config.yaml
encoder_arch: "quartznet"
encoder_stem: "single"
text_encoder_width: 192
text_encoder_parallel_block: false
text_encoder_moe: "top_k"
text_encoder_expert_mlp_ratio: 0.5
text_encoder_experts_per_token: 2
beta2: 0.95
steps: 9000
lr_schedule: "wsd_sqrt"
final_lr_fraction: 0
Rows from block 3 of the text encoder of a small contrastive audio-text model, named by matrix and row number. Rows with one number within an expert belong to one neuron, the router's apart. Each number is 500 + 40 x the weight over its row's rms, rounded and kept within 0 to 999. All counts start at 0. Numbers have three digits each.
After each expert's rows are labels from the 100 texts, of 14848, where the router gives the expert most weight on average: "fires on" is the input token at the peak. Only what is clearly more common there than usual is listed. The data: read English sentences (LibriTTS-R). In brackets: how many of the 100, against the usual share in percent.
# router: router (text_encoder.blocks.3.mlp.router.weight, 16x192), inputs 0-95
# up: expert up (text_encoder.blocks.3.mlp.up, 16x96x192), inputs 0-95
# down: expert down (text_encoder.blocks.3.mlp.down, 16x192x96, transposed), outputs 0-95

# expert 9
router.9:469435474467391533569525502407496499522531499498497568459426488508570542519435543466515467575447523518544504507511457519515450512452535476491487471524467506495614491482487491464532443486520494440515500437546501512532602454471512461523512501438490486556491556491494422443453450437500543524
up.1:482471487445529512598521472483517433475475432495496559504502501549473510605478541473529508507518492549503515551477555455478493553505521450501507510473438506502532523456496486504537492514505564485567600457463445490524443471454484513532516509447595444528493513491564509459563383532477564488
down.1:456539490439493414470418508512452502485526526436498491529524439498534519448448490402487528509455548487542535465508481493502551462421534505506568507458472474497570580495493475445511536533555494520499586475456507468483471488501448446521535501424580435554499521519470586530512467500565502559
up.2:502427494532481556513561513503518586586575539519450505497556522446506474528536498562490482429563527526514488508503556520541448494514559526514506429416447585551445539543500519502529561525501526469479415594468508513429472536510436490417485476475452537496539445484485520503484447478468468492
down.2:478488456484501478510453503467467542541599519515480473457517607535532497455482454526533439452486452500454477504478569552559455498561452500498483520528535455527511482580473474517487560432548489519414497548512487505455522460539520523479510543449489490492509451487449424485519562598482446478
up.3:474488458457480439527510536488515493559516513518545433493564580481438444572507522488553461475504476489522486404531521520471502569490493515525533482489521500503462423510533468461480564486496520480505529504462486579463543451498473585494501531428545484471480485481489536500542514471467557524
down.3:589497538529572484493478518527511519545560495504591522436499567449488517440464519506563479499517478483590568450512582527486483471507415517513512547486496464518451492467517480453456511494478543558455541425523534552487469489480518565494563489414527461450502532555532492514481476511463525554
fires on: "yes" (55 vs 0.1)

# expert 12
router.12:441462451536488487545504575497482494483505487542526408470519476536517509552442482579515414547538544535578597519456416524424512546575461483474484504500567459526539545446534485533544501522494489502528501466512511458406491544471577492510456547458470523544505528523507531424593491460553432477
up.1:428448451423457529547497438486492502472506479509422464522408438553476537538534491447495528538460494474503464435540461505437591519492468534503493614523510457544552540486470433551476479491454503501560560553581498501558504417514539472499536465509513560490427546574543477552523554436509528486
down.1:477512502464556545487528556451522428506510508573449558483498463572465512501471472493536551462532455548559479512464572478516500562417537503485457460525469511494487533563490510549444516566551539434473496469499515517462526548534498415460542480489489478486523556477458467538543428445513533554
up.2:443448472453433566496483404477534569454532497510432525476467510435521584529534515560438534505475590488555482453520460516524526488544547454547480532529470515493480598500512584531472546480451471562494449580479502503517522507495520497507558526462428583482538576562544412506435486494520530476
down.2:597462497526448509523472496492520542529485510392450450510516501514494544484452583521458566477479534529506470480506426452537563492521491451616453431493460492574539530498500496553485525484446461561497494533498534506540523543417440496541542435475496523527479442478487464490466466532430519466
up.3:502506516466566545577424457488478513504498480451517618510446487501504552516522472487504440512460474494524491502545546457511465437483524498577462527510426488511508515563514527531405458473480578551504521576568485556517486453569447532525556494525525474469445473499514447492464498497472610444
down.3:499488503423505490541514481461525492519543561519506604529546465530458544519526537485469558466547478531568492497498489499488487567458512482585504455447474553505484521585542516535481504526504428510510458474598546437412427462523444464539546466474493521494514573489517519479512406442553544572
fires on: "he" (61 vs 1.3); "on" (31 vs 0.5); "were" (8 vs 0.3)

# expert 13
router.13:602495559431557501422484523552532505497453476461502526517434511532523485492456437521496561506593485497506542457523573493504465418488503523570469449512431512544462455418509558453485516396507440527539484488566469449515535487518464544556557485498435432453514473463579500535518486493509523438
up.1:448505497468431435483379490558553525471524431429441536503479537462529487500520499441481464548505538484590443473564473437488528519496488525430533520561567495456524523540515509527549514432505546530535555510503438491480506487529560516546524573542549470415441527533491531513483530481532527562
down.1:504541467467449453477421499470496484449571502497497451451477532524535520473456527476533568514455479501504462479470536453489550459436428445453564458558525526567488476554473500489520537452533458513533498458466412493467555463511559532526459535491438466411459479540502483486548491511458498510
up.2:479490532527498530580508573508551476522494495504547447514473557443428415500475423513493455466507496479515528472527497555486473518605448546461501546480491457436468520468474495474520504587466520543468549425496468496494494453531523495478512564553603476511505537524482600545524497503498456542
down.2:593492577447523476486550515458540443512534527483509546479411501452466467504510501498519414436511523473448490438507511491510482480547517532413493543544566474441559424417435497583488525529443476520454443460470476556483491494528546524453559512515520501423514518513536494474505539458462510570
up.3:496479452439552454542496481488455465454460490472463508512501504488441526522568547391562508546523482513485508513543530535575567496531545534500488553569496502514560499534499509553543502519517485516571530533534464581564554501460447480516527448495531567530467460492503538404520488443460519476
down.3:530444484431518499545494485451501435550467470558480540436497515515505561469467502544536445448497419542419498504504505518593502508525496546547423605516466487480470532478513514529511517507471481512441494553514491497545444547451463542539535543447486464496523509499485555508523569526461418476
fires on: "to" (65 vs 2.4); "but" (34 vs 0.6)

# expert 8
router.8:487485523495455520526537506497481567474517459500517487478472447517559517475447555560506483521476504558552580509467448549444525498420468546502482448532496514476542518527560502535502412496587486490489535436535472435523536549468541409430484459500480524508475546476438470416478518462546541508
up.1:489526477469469491560493504481488427564458471527546460506540492509422481565580484432481484521548526462500480526549513469563476505545570511514499559525500542505517527522515483462538473489449563504492554514497524492495469525545452557580568562519521483568531488513482558478524519476464571551
down.1:520493493478483453515458482457446469481500500492518625568544505483512468440477526449504558450531514498528448512500492513463488554467523487515627557459443547494441505554518436520505508536474526473487523519435436559528567459510506508509484543478479541467463429491495513503439462580485475447
up.2:402517539498519494468499468627502451492470423544446536498488428478497504545567458556504447500543507524535478523561516518522513535633509522509476517515566454545502571450504567512558469509521478521521486495518508495508453513523562521539536543577494560474541464453524489494520529461530569487
down.2:491540576537529519444493419544473505422468437486456546434471501455523584571525549542470534540549529495525508586556474489473490475525513547487456503473556428439516498492518525530522487538478484508486516508454440486507419478446558551523550545540451555473571504511513433441505463490519580471
up.3:482474484523537509545521500487526507562459539520534477523528538499401463565542514497567522477552541506438501506509529503541483511555486463520474555509512565498482524519567538441540592549464530524519543533505488538442448554511386570497511519488535509499554476532463569555518492532457516547
down.3:481490442493522460442461524500468444465472510515443512496576492534514495538488436488551587450540569470472411528520467474500516496492476479473528492538491546561556488508412505504522542526530447457463453470414495567529527514577512513557385538550492470508549444435522425474521502484498501519
fires on: "three" (10 vs 0.1)

# expert 1
router.1:526499480492450504539494503474485517462538534484557484491468472547519491510475535545497492464534497464518541513429470535520468572449472464460511407503544492485591544584529531543442475570562541526458547464474483518454527475411481435471429436551473457557482527433429459367479478484521517520
up.1:527567557584540542531483508532487437559503498501496551485510552480459452473526501500470487462526466494405494530531520464431472424535465441587490550477456492486421462482461502456518534460432500529524512490504451472475462455544496571468587540495540475458546460543525569501505522589436485478
down.1:607450473522497513477471471417478508504550586555538476476444520405504591516447537470551485562503518539586531552499552489517520459505542540550487488492479494521505511501577514420482482497461498535489457472445461450501474508465399522492468476448408487550532564592528570505474487505433439540
up.2:503544547556530592479590524493538506524500455499462450485438433487447512447497485516477469545488463528497458485526513511496466525553581549545546511532514492501497509435447507520513478502475483483599503543466526486468501538470471472428473498483535527539449545487502576529485505567484459457
down.2:513486513559435478512521476392420504447461511528508466480503501550549556479489528543516506571575463490524508531478502491471413407449474481533589546508474520517365540498496425505457535453514463474520512527477506467482493497452522499506517574447484501541497482564461483440504467541564456424
up.3:570600502430499472441505495548555489536527455510556471474566558515457548600475567536543477501546479530509499484496599435517492525560519494545546500502571552521520476516549498547433490498474510529506492487461468518460457489448510543518540448500509487501476496447518514417557463470544536453
down.3:536503543507512556503568497557537537503511487455547531459523516452469582546442558545546572537493486552537533492514528434455457459545541456474526501464579532519466470456531480513506509470444505466477473479419452575505475480468465521432464475477457493487503520511506542447393419476438570499
fires on: "again" (21 vs 0.1); "every" (13 vs 0.1); "over" (12 vs 0.1); "ever" (7 vs 0.1)

# expert 6
router.6:463483481510442490533500478502480503525522536517469537474500502467578473489473564512433442539484462506529487513474476490514485483484589511448493487496467505465474467567496571543397503481537532481478487425478502496516486526532497484429497421405481497577471557472512479503504560519564500473
up.1:548477449441466489483483459492487507449512496545444482531525528486489557497427521497484529544530530502508428462500574525487501429510525510595562510527532422539545563517540522449534582491514508532494483474455488466465474463550463519582557547485556493536546510554456507541503454503438421484
down.1:529508489457521516499481478509497563512527515434570528494535464440429533514442494509434470499475539491553398361502462568483504450456423478579422461432497486485537480549578530485496543571485485506504500486500549526492499476472473479569497450499576480529521475495509502529433484455525521528
up.2:456520500537549495545482484466536499576533545577505560426468489447467516515545514479459423522497496461587455479483435539512512545581541535516525510530545464455468512427522552488494591447527462480518505466452480468510495419516467542474509490461519451511535546531469536522495527536480524591
down.2:472484455564445480493399468495519521610506427551459556497493484406547477541493580479529477504520497509540450574536505465525496515532428540502489485503505550540482546533553502456505573510535495492400516466465466494490500496516439555478492503507457514468485574571535498494427490554489474562
up.3:467496457527572557498480479505487421518432514543481518469475479496483472508592437461450433499509503478551464515566572494545517506635514493515536466564544459543498579485395554527478552434555456492517463492519504474519506473522515482552524484524526526474555501482440452551540561472531524531
down.3:575496546516437505477370508484485540570559466504478504470436484448472511511453605526495528478515461476479454482455543456530574553493458511458427518496497492547483504504554558476501528512568527550440461516498446465479541503433495517479450463544502525453520569525515502554396513481520438507
fires on: "not" (94 vs 0.6)

# expert 11
router.11:443531515417568476535546503497492441512476456498535495465511471456529472507497467445538526443449521483483553437504509534493430519536463493476450480533526497481525425433477479499470530564481473478476461515415515531509466443433500404546456445467468442513451390496576533466466423442493633512
up.1:511508506500507522502536562577507501431480510492527528496452518539445452481557508463537470487515442468466499520558558550543569422496551538488564517538532551506524558527464513511528423465491522548551546484559515472523563610541469529511572494514518518471431498503510495549484560527457501468
down.1:553452414528508490527494480471484509543527538520554448574490519507479468448485575451519535519443538518478504445531446466439512539451507416485521474465407525479525510486518475436468509488532485561488600468421524456498534440503449521497452482472547495535454464537476544450537507494516493474
up.2:471488511554459525477438497522478446458455576523482488483489495500530488533532421558543394494455476503532524559596506508479480465542533524535485509514515489545471525515487507517483437391429558520518461585526512431560556545542520516476535502574498562444522495546509437559463552491553512501
down.2:601523554524479487469566522526512592463532515502502495473518461493489506540492512501473527495502469497509498562470467505388480475497524486541467534529546460470472505551520469533439558556473454434517494498502553461517495525423486446459484523483566409510501469523556459472505421456493373522
up.3:408466439410483440504496439485502427448390453480499499539444468469485465532463420459501493531519461495471534477486487517450469475601466486493482531504530486560494529463469556526488522457527493531504434468486473492573444485473496512503529492478574494534444471530540497530548480554533544507
down.3:432460465518476458514505437495557511535505455505510555463532454469504532519447479504562462479527567492453560480426517495560461518538441487499493506450479444513459501528495465495533495498546480461416522435489512510533457459566532539453471605517576461580456516465564500440496411559517495494
fires on: "said" (61 vs 0.7); "he" (21 vs 1.3); "she" (13 vs 0.6)

# expert 14
router.14:507513530530451524448538457438496592532557555537507499478479467554544517427488494537451535496458476521546464497521462538486577555410460541501573479545462483481481502497483467563504429457476464482507486548460440502543521516452460474489457482469469519515545464467507514475458499451457515514
up.1:616539557542484491469511524458508559487417510451572538543495564481536508515550500484462494478462527431560451518533474502480504461463472512462513462559449530479499431533447485562515421481485450416492529548452445535522548582429426515519492499505549513456520462464532459498498496488471499550
down.1:499502564532535521451428584471489524530463537523503496523420493451562512511524454553475473489535548421523442536477499495530497518512478479501522482599452501480446505503453505539524474471541489496525470505449475489477563538489468484527517558534466484436517455526458473497529549464476473536
up.2:480429490527534456518520474456459438431471417519534507509523555531438468540526565483551534546584502513572599498491499504483496488501514553502485542512508509506462481478540516535510427526529538499551504438555522553500524491455545520548566487523499518521475494466537538478538459461513559540
down.2:459540461485473511489505539443455437433458519497455442615457515461481448505551497470505499526494508461530446471510421445521555492460539497477495551592512472467460445474504499503501461529505564465578463487522504510472624466453544464510484417584464540485471556567483508485535560511519478553
up.3:479517510484551478528518475519478496536499472538480493491481506486487434425482494498487468540540508531488523469525545543485545513541441520596541555550465528503538563491468506484430510498438482550567506549470467525457450539464522574432579529436478495518498473536588574546514485508431536475
down.3:527459482535482516547556475510491546549564487490504510466482481461516493403522471527449437619547482528530495469515513485471539498551448458526569515493427501463497485465501448459475503430492418556541475501487473475537422456518477543470502548421454490600449498573471532520542459519511480479
fires on: "much" (60 vs 0.1); "that" (34 vs 1)