config.yaml
model: "contrastive audio-text model"
encoder_activation: "relu"
encoder_stem: "single"
text_encoder_layers: 7
text_encoder_norm_position: "pre"
text_encoder_mlp_ratio: 4
text_encoder_fused_qkv: false
text_encoder_parallel_block: false
text_encoder_dropout: 0.05
text_encoder_num_experts: 16
residual_init: "zero_last"
beta2: 0.95
eps: 1e-08
lr_schedule: "wsd_sqrt"
weight_decay: 0.4
Rows from expert 4 of block 3 of the text encoder, named by matrix and row number. Rows with one number belong to one neuron. Each number is 500 + 50 x the weight over the matrix's rms, rounded and kept within 0 to 999. All counts start at 0. Numbers have three digits each.
# up: expert up (text_encoder.blocks.3.mlp.up, 16x96x192), inputs 96-191
# down: expert down (text_encoder.blocks.3.mlp.down, 16x192x96, transposed), outputs 96-191
up.4:499461498642480533511579586481517558479534458509582493442587459457516415443509507447521410532455433598408535575455490442462576469518465518466410503376500457435468389473444560562446505526591391495461410494519439486505580474471554497456487407402468496438525482505451416429473463478484503466
up.5:521508578519514585495556544508575491500499584497494563582563481455576510531442550497439460494508501440495545412444547506491534502506522420490519466555527489495519492554530502540483477493457526524425470428493463502573467468479513539546448470524545503496503498507505532552526404511493482507
up.6:489446508532565507539546500590467541538513420519439530430482419462487406423496417454432519506432465487512551499558489526504488519536425497499437424465499528487463492460536483499510544537521513466562489481453565452503603425498427501541530524462556530478472500474446508399456496504527513590
up.7:541462506505481478545510489569460500502499513476433537568486443508516412448510420410519460574420364469437491502571543546526537589437406551459498492504495547472500500509507475497467574494491509537537501414482524529463520410421515484599501513442571570545468527436508400430483464519521548487
up.8:510566588549542589582553523488526451475573531554491532482585426450505483423451489499451458487445490478466565527451532501451520503502451467517410483481457451458461486462445579517529566538553457477495441468452485470534574477437523493503416419488507503493518472559439475441458437438491490524
up.9:354456415505342449517521534404472388514496476497472457560560496518488545453577540493476492539534424519534453426529486550543502448412461512494545510398484446424451497491421612535423502525630496581563514452490462471467515471505620525505485536424432479558609455502491547499462501431450561482
up.10:470512535528444488548515543522499547510532507535504466473524439490574474462521544471485503472457423501436504466497514501500470497503500557525492440460484493424480446536451505542434481534580474540487493490553488425512487432467514517502481440391494502520516491499486540474399551465490498561
up.11:456472499542535514539519495551471493477508523553535558532593498531531511452590492457550446560415537566479557506450554423462504479534493493466451456443477491415525490426471548520536452418550512585533457417575447496480523524537459547452504452469512493462491520462548489438466410493474410575
up.12:405434456537437469508512499488479564538544591501523580580580518535537525532547471496526444557476429530447492438527595527487503587424448538478532526392445470450459512557494516543445474488555519572501448403445488440373492455472561546537553540430482558516545490510524487501504407444433460564
up.13:488521512541509510501586528418529480400463490543568587490618559549551461450502531491516480528466480497503558548439458526494505500478516478511492403446450459468472494511451553542546543535555426480511417419442468501504553432511556474425499421474415549544536374547437453443474469495446525579
up.14:617517549513483499510506481544486518510487404481503431543483530501483538484490514475477524505518467481551466520465511407532515491495509482440504552466465472433469457532472487465488485446454476535407487375468519499483470487459479466407471497484481492482534494487359471494450511454510472502
up.15:531551595589451586502609579518555500467520533494525508505627471480509434427571545410486392490393529462460533512476466523495531509519503520463455473464479482359546414469507550564472463504589391572531472472487461452532542351492502532430441390402498481506555487578458475419433429509491500618
up.16:490554588493478506483580673573607576517456445485469434406517478413548385465464516493490454459438500540496528530561485448482503504431561515494520460511444460467520528526473485585499460501564450500391460481441478501525596444501431469490460453432548438483416507586536523447497508540557527539
up.17:573545581610508586504568516495501514533568542502587535519534473440564448384509505417497383547398475466421525499480577469416523481588490439476432451418452455415507443493423525596505520514543372520418395414496461496556533465422541512515447418371442580438471479459398493420507345477497448481
up.18:477449424518413465506560495533473411507465422476447422562514486477480530481537513474477510505519480485574457459477512432580491503463490480418466563449470462444528537520465484486547543499485504536488493365489502512462481441499552491453481506462455515538531477529388517505461509474467521504
up.19:539563527555517555536624516517485460490543482484548483470570436499502440462562492429457364472425478480490604556444532533428494486504435483454319410464462428461454452484453587634501518520553486496612379468472482435520563501482502518432468476383496524520560408509427478423431430439485439562
up.20:497553612632557481497494518468524585539533536500537496457555416507438452513521550534573492559442507548392488550485508420449503529444511500482446410456470437347571496562424526598504558525534509529535432417496466442480589509543513564450522478401440565480512475485476472468499423504503547604
up.21:496418441557477615525568519534538522471542476507550495547567531411498435476475528415448418462427498463499532500415515478469528441555457498525521454419498511364451538476478520516494464538571426564494467491543490485478511402481511465479484417536556537537523468506477486455458386522496568524
up.22:493557606608506505430505504480575473479530489529537517481580483452577493455455532438419474524442476471476555542401460487484562471527415492477446481383494458421487461421480596538483502555547464566510408462533445422539539383530488459460471385436475516491545452477444469460424423498442489540
up.23:530464562569497568552543516477537488462536557488541537499579491493530416481526533461500394568457507465460525560440506516348513442523469460484401426489478437408461475464453574629482622526495466552561410486504427486495557489469497461467402426400533554509583465522491433457500452535456489473
up.24:588467478511446439459476527511496534495511442466515439555445553540425551504486499522438584472564472484538440465435431413572573555462491461427542594468416405512474458479464451489463499421501407540378437468428561564441476496410514410406432545530408483529534473556364499551512530438457513500
up.25:653501539499475480454497520525545563496509424458517464555433556557435557517486489515421586450543490482531450484396471373554577564468514488460577612494429417520455455487486451460470497404432401506343405451403571525432477517431460389385434539526449473490512528553362484562495549476464490501
up.26:447550671506526477494514558494570462499513470504456488439536435445552545520464528468531503467485519585513526437491476465547476440500486390509532493521452446486500535465481521574511526523531481505438448483497497428520514465551434462442452439492600486484467424571532558496488571506494460498
up.27:518511540566540566504547473430479431494492469526547576522619559530489477478558517424516455471452513493442598557437466489490542497466568496448504478484492502418485461516482496615462489467498465544518471504496430461526554391545544527404496415451497558516577403570466440486461455450451565535
up.28:506465511548470518519567497545431448526503532503487595625534508504485456425592469423554445585377421513464466452569569526528520529501488489431483575445472549445504479500520519571479483525523466579532473383451530507466513403486551532544547433430556616529527413487484402455531360449437530542
up.29:599466469496447473461510515532546537500505454472508456557453561541420560510478492524421590452554479474540434467441429415592571568464482473439542618481396416538469460468488461468476480422490403536361421456418560565427467492447480389419419543552437483520540478554392498553513525450440506528
up.30:487478530540476570517521510553591526553523575459561584545562479490583520532471555444436408534468505468414520468420537433501541497526537450435442453505524479452562471474496538534466496471472461609468491446491451490518492500499505558578474491500480480481584497496500484508521378516465470534
up.31:524543545639506599426569465465481515537562556507602541456598495491499437422552503401495332509438435481425585548506484515479553511532463465457363485404445484457498418473448539633496474538536447556521477474516506434462558424526516522504490436446471569483572445548433460427458446400470448516
up.32:594513480513561505573530671654539613535479528423483427381419465425486376556488512527526442509484519485383468518545533429452543549548591556422498525485499448477524550545523434523487462539515414546427492568465477517496605491437430487527455522500489441485466574598584502547567486574541478539
up.33:507468517575406518497560581498509560511551494553534481515575459460472444424502526493421423506425468512529523490463514478490572465521424523481485448395510446429386446450416530577435508525532412541424426455483401465458597438471543497458436416448465444465569461472502427442505432535405524520
up.34:550534589582385559569610568528560502475524501492523535464567463479631449455510515489496410519422470503478494495504511536447501514455507508469433412489419442357515471452478648560481519543553425531511440423503468487529543504426496524495417487415607522510497437514516458443476403514477532528
up.35:463448520562395519600547571503559511484592529545519523498584406481537516432441539514432461471455477498464501503427511461464621520494456471411481476383493464465465420477390595493436500501521459554460462523530407469508516455494511504519407457442466432471543516450443471443450431495446523544
down.4:460439517599482503534528471553536408526509488588461541476576433510530496413490502543511507567460567517496468589467485493500535489533436442488485510471533478475444457525386510542529512462487499500494517441480490462531498502502528518436487495443455484490567454449459518473533493507446499471
down.5:585542550533499530510557504530479463562472559501470486528482572558514529496544453496482454544482510474521559414570546535537537458470624487486547553559520440504510412585597512509514445451443515462480514477582457527543446512449570517461487421528564459509405499445523398537538409406416384480
down.6:470505485529486436524528483485477517460580575585613561540600579454547574527562555479431460562649387487517526440414506541487566493476428542449516485502506490462389551519581572479465491513540466568539452506427562445501391432578505529476453480496455587627533376461464465445455349426452524551
down.7:569391450503419462556434512504422585465499521504529533560522542526504587480560395465459420550604379483395398493450522511438542479425466530424529505434539519509444477535543551506417468499531510546520518523576466431447422491474542542610527528415459537569539465450557420564424460449508551440
down.8:433535522518545472540452453555538416588498491511408487487516461534497455431508520555500521491517538522502487625575486446463468459460528519538454576463457504486541412466539531459590519477513580517535464398473546521509619588574532499461503537465437484425453440548536521491599509530427498510
down.9:533598533494580497551487494446537483530558463529490472546462500496491539408426407429565601444496413528468447490542366540458440614381481527592549535499331564609508456564582521467556490516547539367539399491486544457433489546518499562487488578493461641475440511558440469436453504487543398559
down.10:512455529523461452529453470503464453508480473496528502495508511535481463406494504401549507504502467575449533544536456440497466621457433476521452539500445485458436430583552517487486458503460565458495512511533481447493503443504442554410454495440556598525512441477559402552479520447506495597
down.11:461489502501481615438588558462568453452445557467467535494529542541512514447516413443430483419461556506545509515534502492541510507537541433529480528469429549625498419507532554565476456549531555459519433515496477544512477459499547431496467478553476407529514490551500503545550589510361496534
down.12:472471455435558538497464446519487525428500492494418555553533524524478519463535392462415415438552333467467537452480424575405481481384490548553485428581486472606463449469601623491465463503615526494555521430538502396454488569455571472504506503478458596490506439482558456502450441421487478526
down.13:549452442462429476452517470591505461521525522561554465495440416440529507402414504481496546420484530420472467536515566484558535430463468495513489540451482545489470479547518503436482460550480512497495535482548472535552530489566429496470447470555535541490514527444510502555496526523462576465
down.14:500436474531496557475504552468616549526570557423530446535375527467470517549441610469552576510597555454476394422460557487550449483432533536477602532556451422479622647493502465447444605505494482551497507517528525605384473485541463476519409640544494479501577524530474557571504592504470555431
down.15:477503490516545450501501430544444418526509469520474518502524439480459505404496505569494497513403541506471462586525482506522520456587514484477530538439457508498493500487486544491593521507552470489537511468475549462527458496559485511492502482480454588410513487454476565436596429527411504485
down.16:404565559525526657546583575468555481406515466470476480504602546473561485529457498541422409484579442600554478494513467460507473500419477577429485467568417428520419500602559536504484564539521448486432484583478455478402528466468501485486398530429492448482522460548534492499433464525485489623
down.17:420502448524493479522474468555520463617580487573480565472504510486462509471465520536403459536594533516484440580446477500478455472471522465463480535480500458405483491551479576528503538558460570498546489474433513494466527513517526522422504514485474541499543458485475503502528524484467495472
down.18:545489530506516562429534595405605561500546475440493485537389495457489526483437565442544556551554481409485431405467502535511488434437563558516572523536432437487618537531556468507469586452505412487495493531518573538399500509529497524532428622490416517484522551596409555515523511513497509481
down.19:462541479507455454460523380502581497598547410606462545449472511516468482367431524542478560468539562581457507600472457481474426563487579492525424527533424536528505453505499579498524513547532532420486442483522533503481487510533523576472492535483375557360443414523535615441521505468483509534
down.20:456491452483429575488541489511504465523539564518510550504507516538494501448462563645529522479486514477538467594529521498472519442513510559515467565486430506540550538506458539498488549521560535502488446471511556484521489593496554508571480501463435520473496483527486510555559484506494568470
down.21:450514534507478493548460474517481426497538507511434617564475435521509530511507446470486532517444456549488518479508427467470529499575528423467466472419507541512508506411452684493528452548542491599515422451483420550532478553501408447497484462488490474477524557443613508427480393551455541583
down.22:501498524501356479475462525516545488461473537532460486543553546499534502487513518481492574472432461482487508490497489489510494479438551585494582533484458446531508539546539548535421530428586492476456512461493488508478484489547491489474475497485490435478392517492486515584546524530393469451
down.23:428554443536443512465538450551497452507580532586529537501500463479455541358405536587451562416530505517535485530548520442488526505558554471464517537485470529470499495485516526520508493586587496485450446545555497565510467535510515507455445455528468557450467479489523508534526459393433511568
down.24:525459497510516573461533596410661566503566515430532413552408510485474560550413603493549595529619540463495373384434541483555473475431507563521621524581417432520594617477485436460454626498497447518487493506528521559333429524527468450548405658526464487487564523529455522582495581519504517421
down.25:516411481526505573461531582433640565504584546408535411540397516502488543569427608491544579545625548463481388384442548486579476466453524545510606537571434420542619619485469441458422622496494459539477509512547531582325429511510452439541393663555484468511584513515482526591505597526475524399
down.26:472546503490456561515557495542465455359503573528510535478605611523497503562498475506440426465422527534586601492421525478524547613533512506398425446590474471457462575565522519573449439558477467493417487551490430590623496428492568546409475431473534420581433520484582477515454377387421418576
down.27:537466440440442550491530517490540455483507510529511456545505449478470498444451495473490532418487475414456455517513512459523463450455540497556490599565495525463487443626532495444454466501500539404529550477529487530507462530511523518530481439519468457447441454454477446597542502515444580494
down.28:548452437461541554448470485491418550447506552408459583509511503548504433520585429473435339512520421492437462546517495507441495518445469523465464371452564505498529446554538553499439487443532522530558487466495498509457585602449573507545556522534401503497520509478525450516496407546503510469
down.29:534454485542524586463542591417659554509564523430529415542405519496486563566415607489549579536627541464484365378437543499567485471442520568528613519581431444518590606480483441458442623487500467513488504504528515544331432522524481442553417671540472491508558516533463523582498586509496512415
down.30:563513511551529547486529477551479463599436591521535510510466583541442546473507364490425459491486523469502536415529521520536524487484613454496513500547500494496524411492549544594518431489504620518587493504588486493523461538445558468452468452608551470515473538479547436530529476370389373454
down.31:456424438481486480513490400574546500524540480617464489446556500491553482366474575509497525547490553549519460553455488519539491533497433532518485514522423480503444547510526522453560600508562482539500526504453527473452485477551442511428429549478478636491523416517511526446513410542425457516
down.32:458381537458630577489487612487497634445529496400603458451537581403546408590429420573457443555599414551459514455450543371457560579581452711556447586508479578531447515550493343416343408546564519574475500686515444547421513532470454554537458539574489448528531531540590366504526514503635518506
down.33:496489493569467478491500566472506469496482461456504444484533465470490501427498490581508510535435581508552502566560536485448550471542485438453461536408500499535492411503428508530516463455484507497550470459488531508473544506546552509461524484465442403496526488516468506483508446507466581538
down.34:529562443455508454489515489613474509508489493565467566512532491539504487470491439502482450469438431520455547547491427536498509509528559477509504436426468538528486467530566493539479382576525566491522426470490487466627553575508502538501568424476481591472445512549532541429533437523490514470
down.35:508545542643515461508479542467517479504419501511547460491502451483440496413541508506506528504426572491465474528607537497466546489456530468527497572468536549487472391524475534538534480465503525510538487416473485499450517481528570516451469473450423468490526526510479445500592493504480525517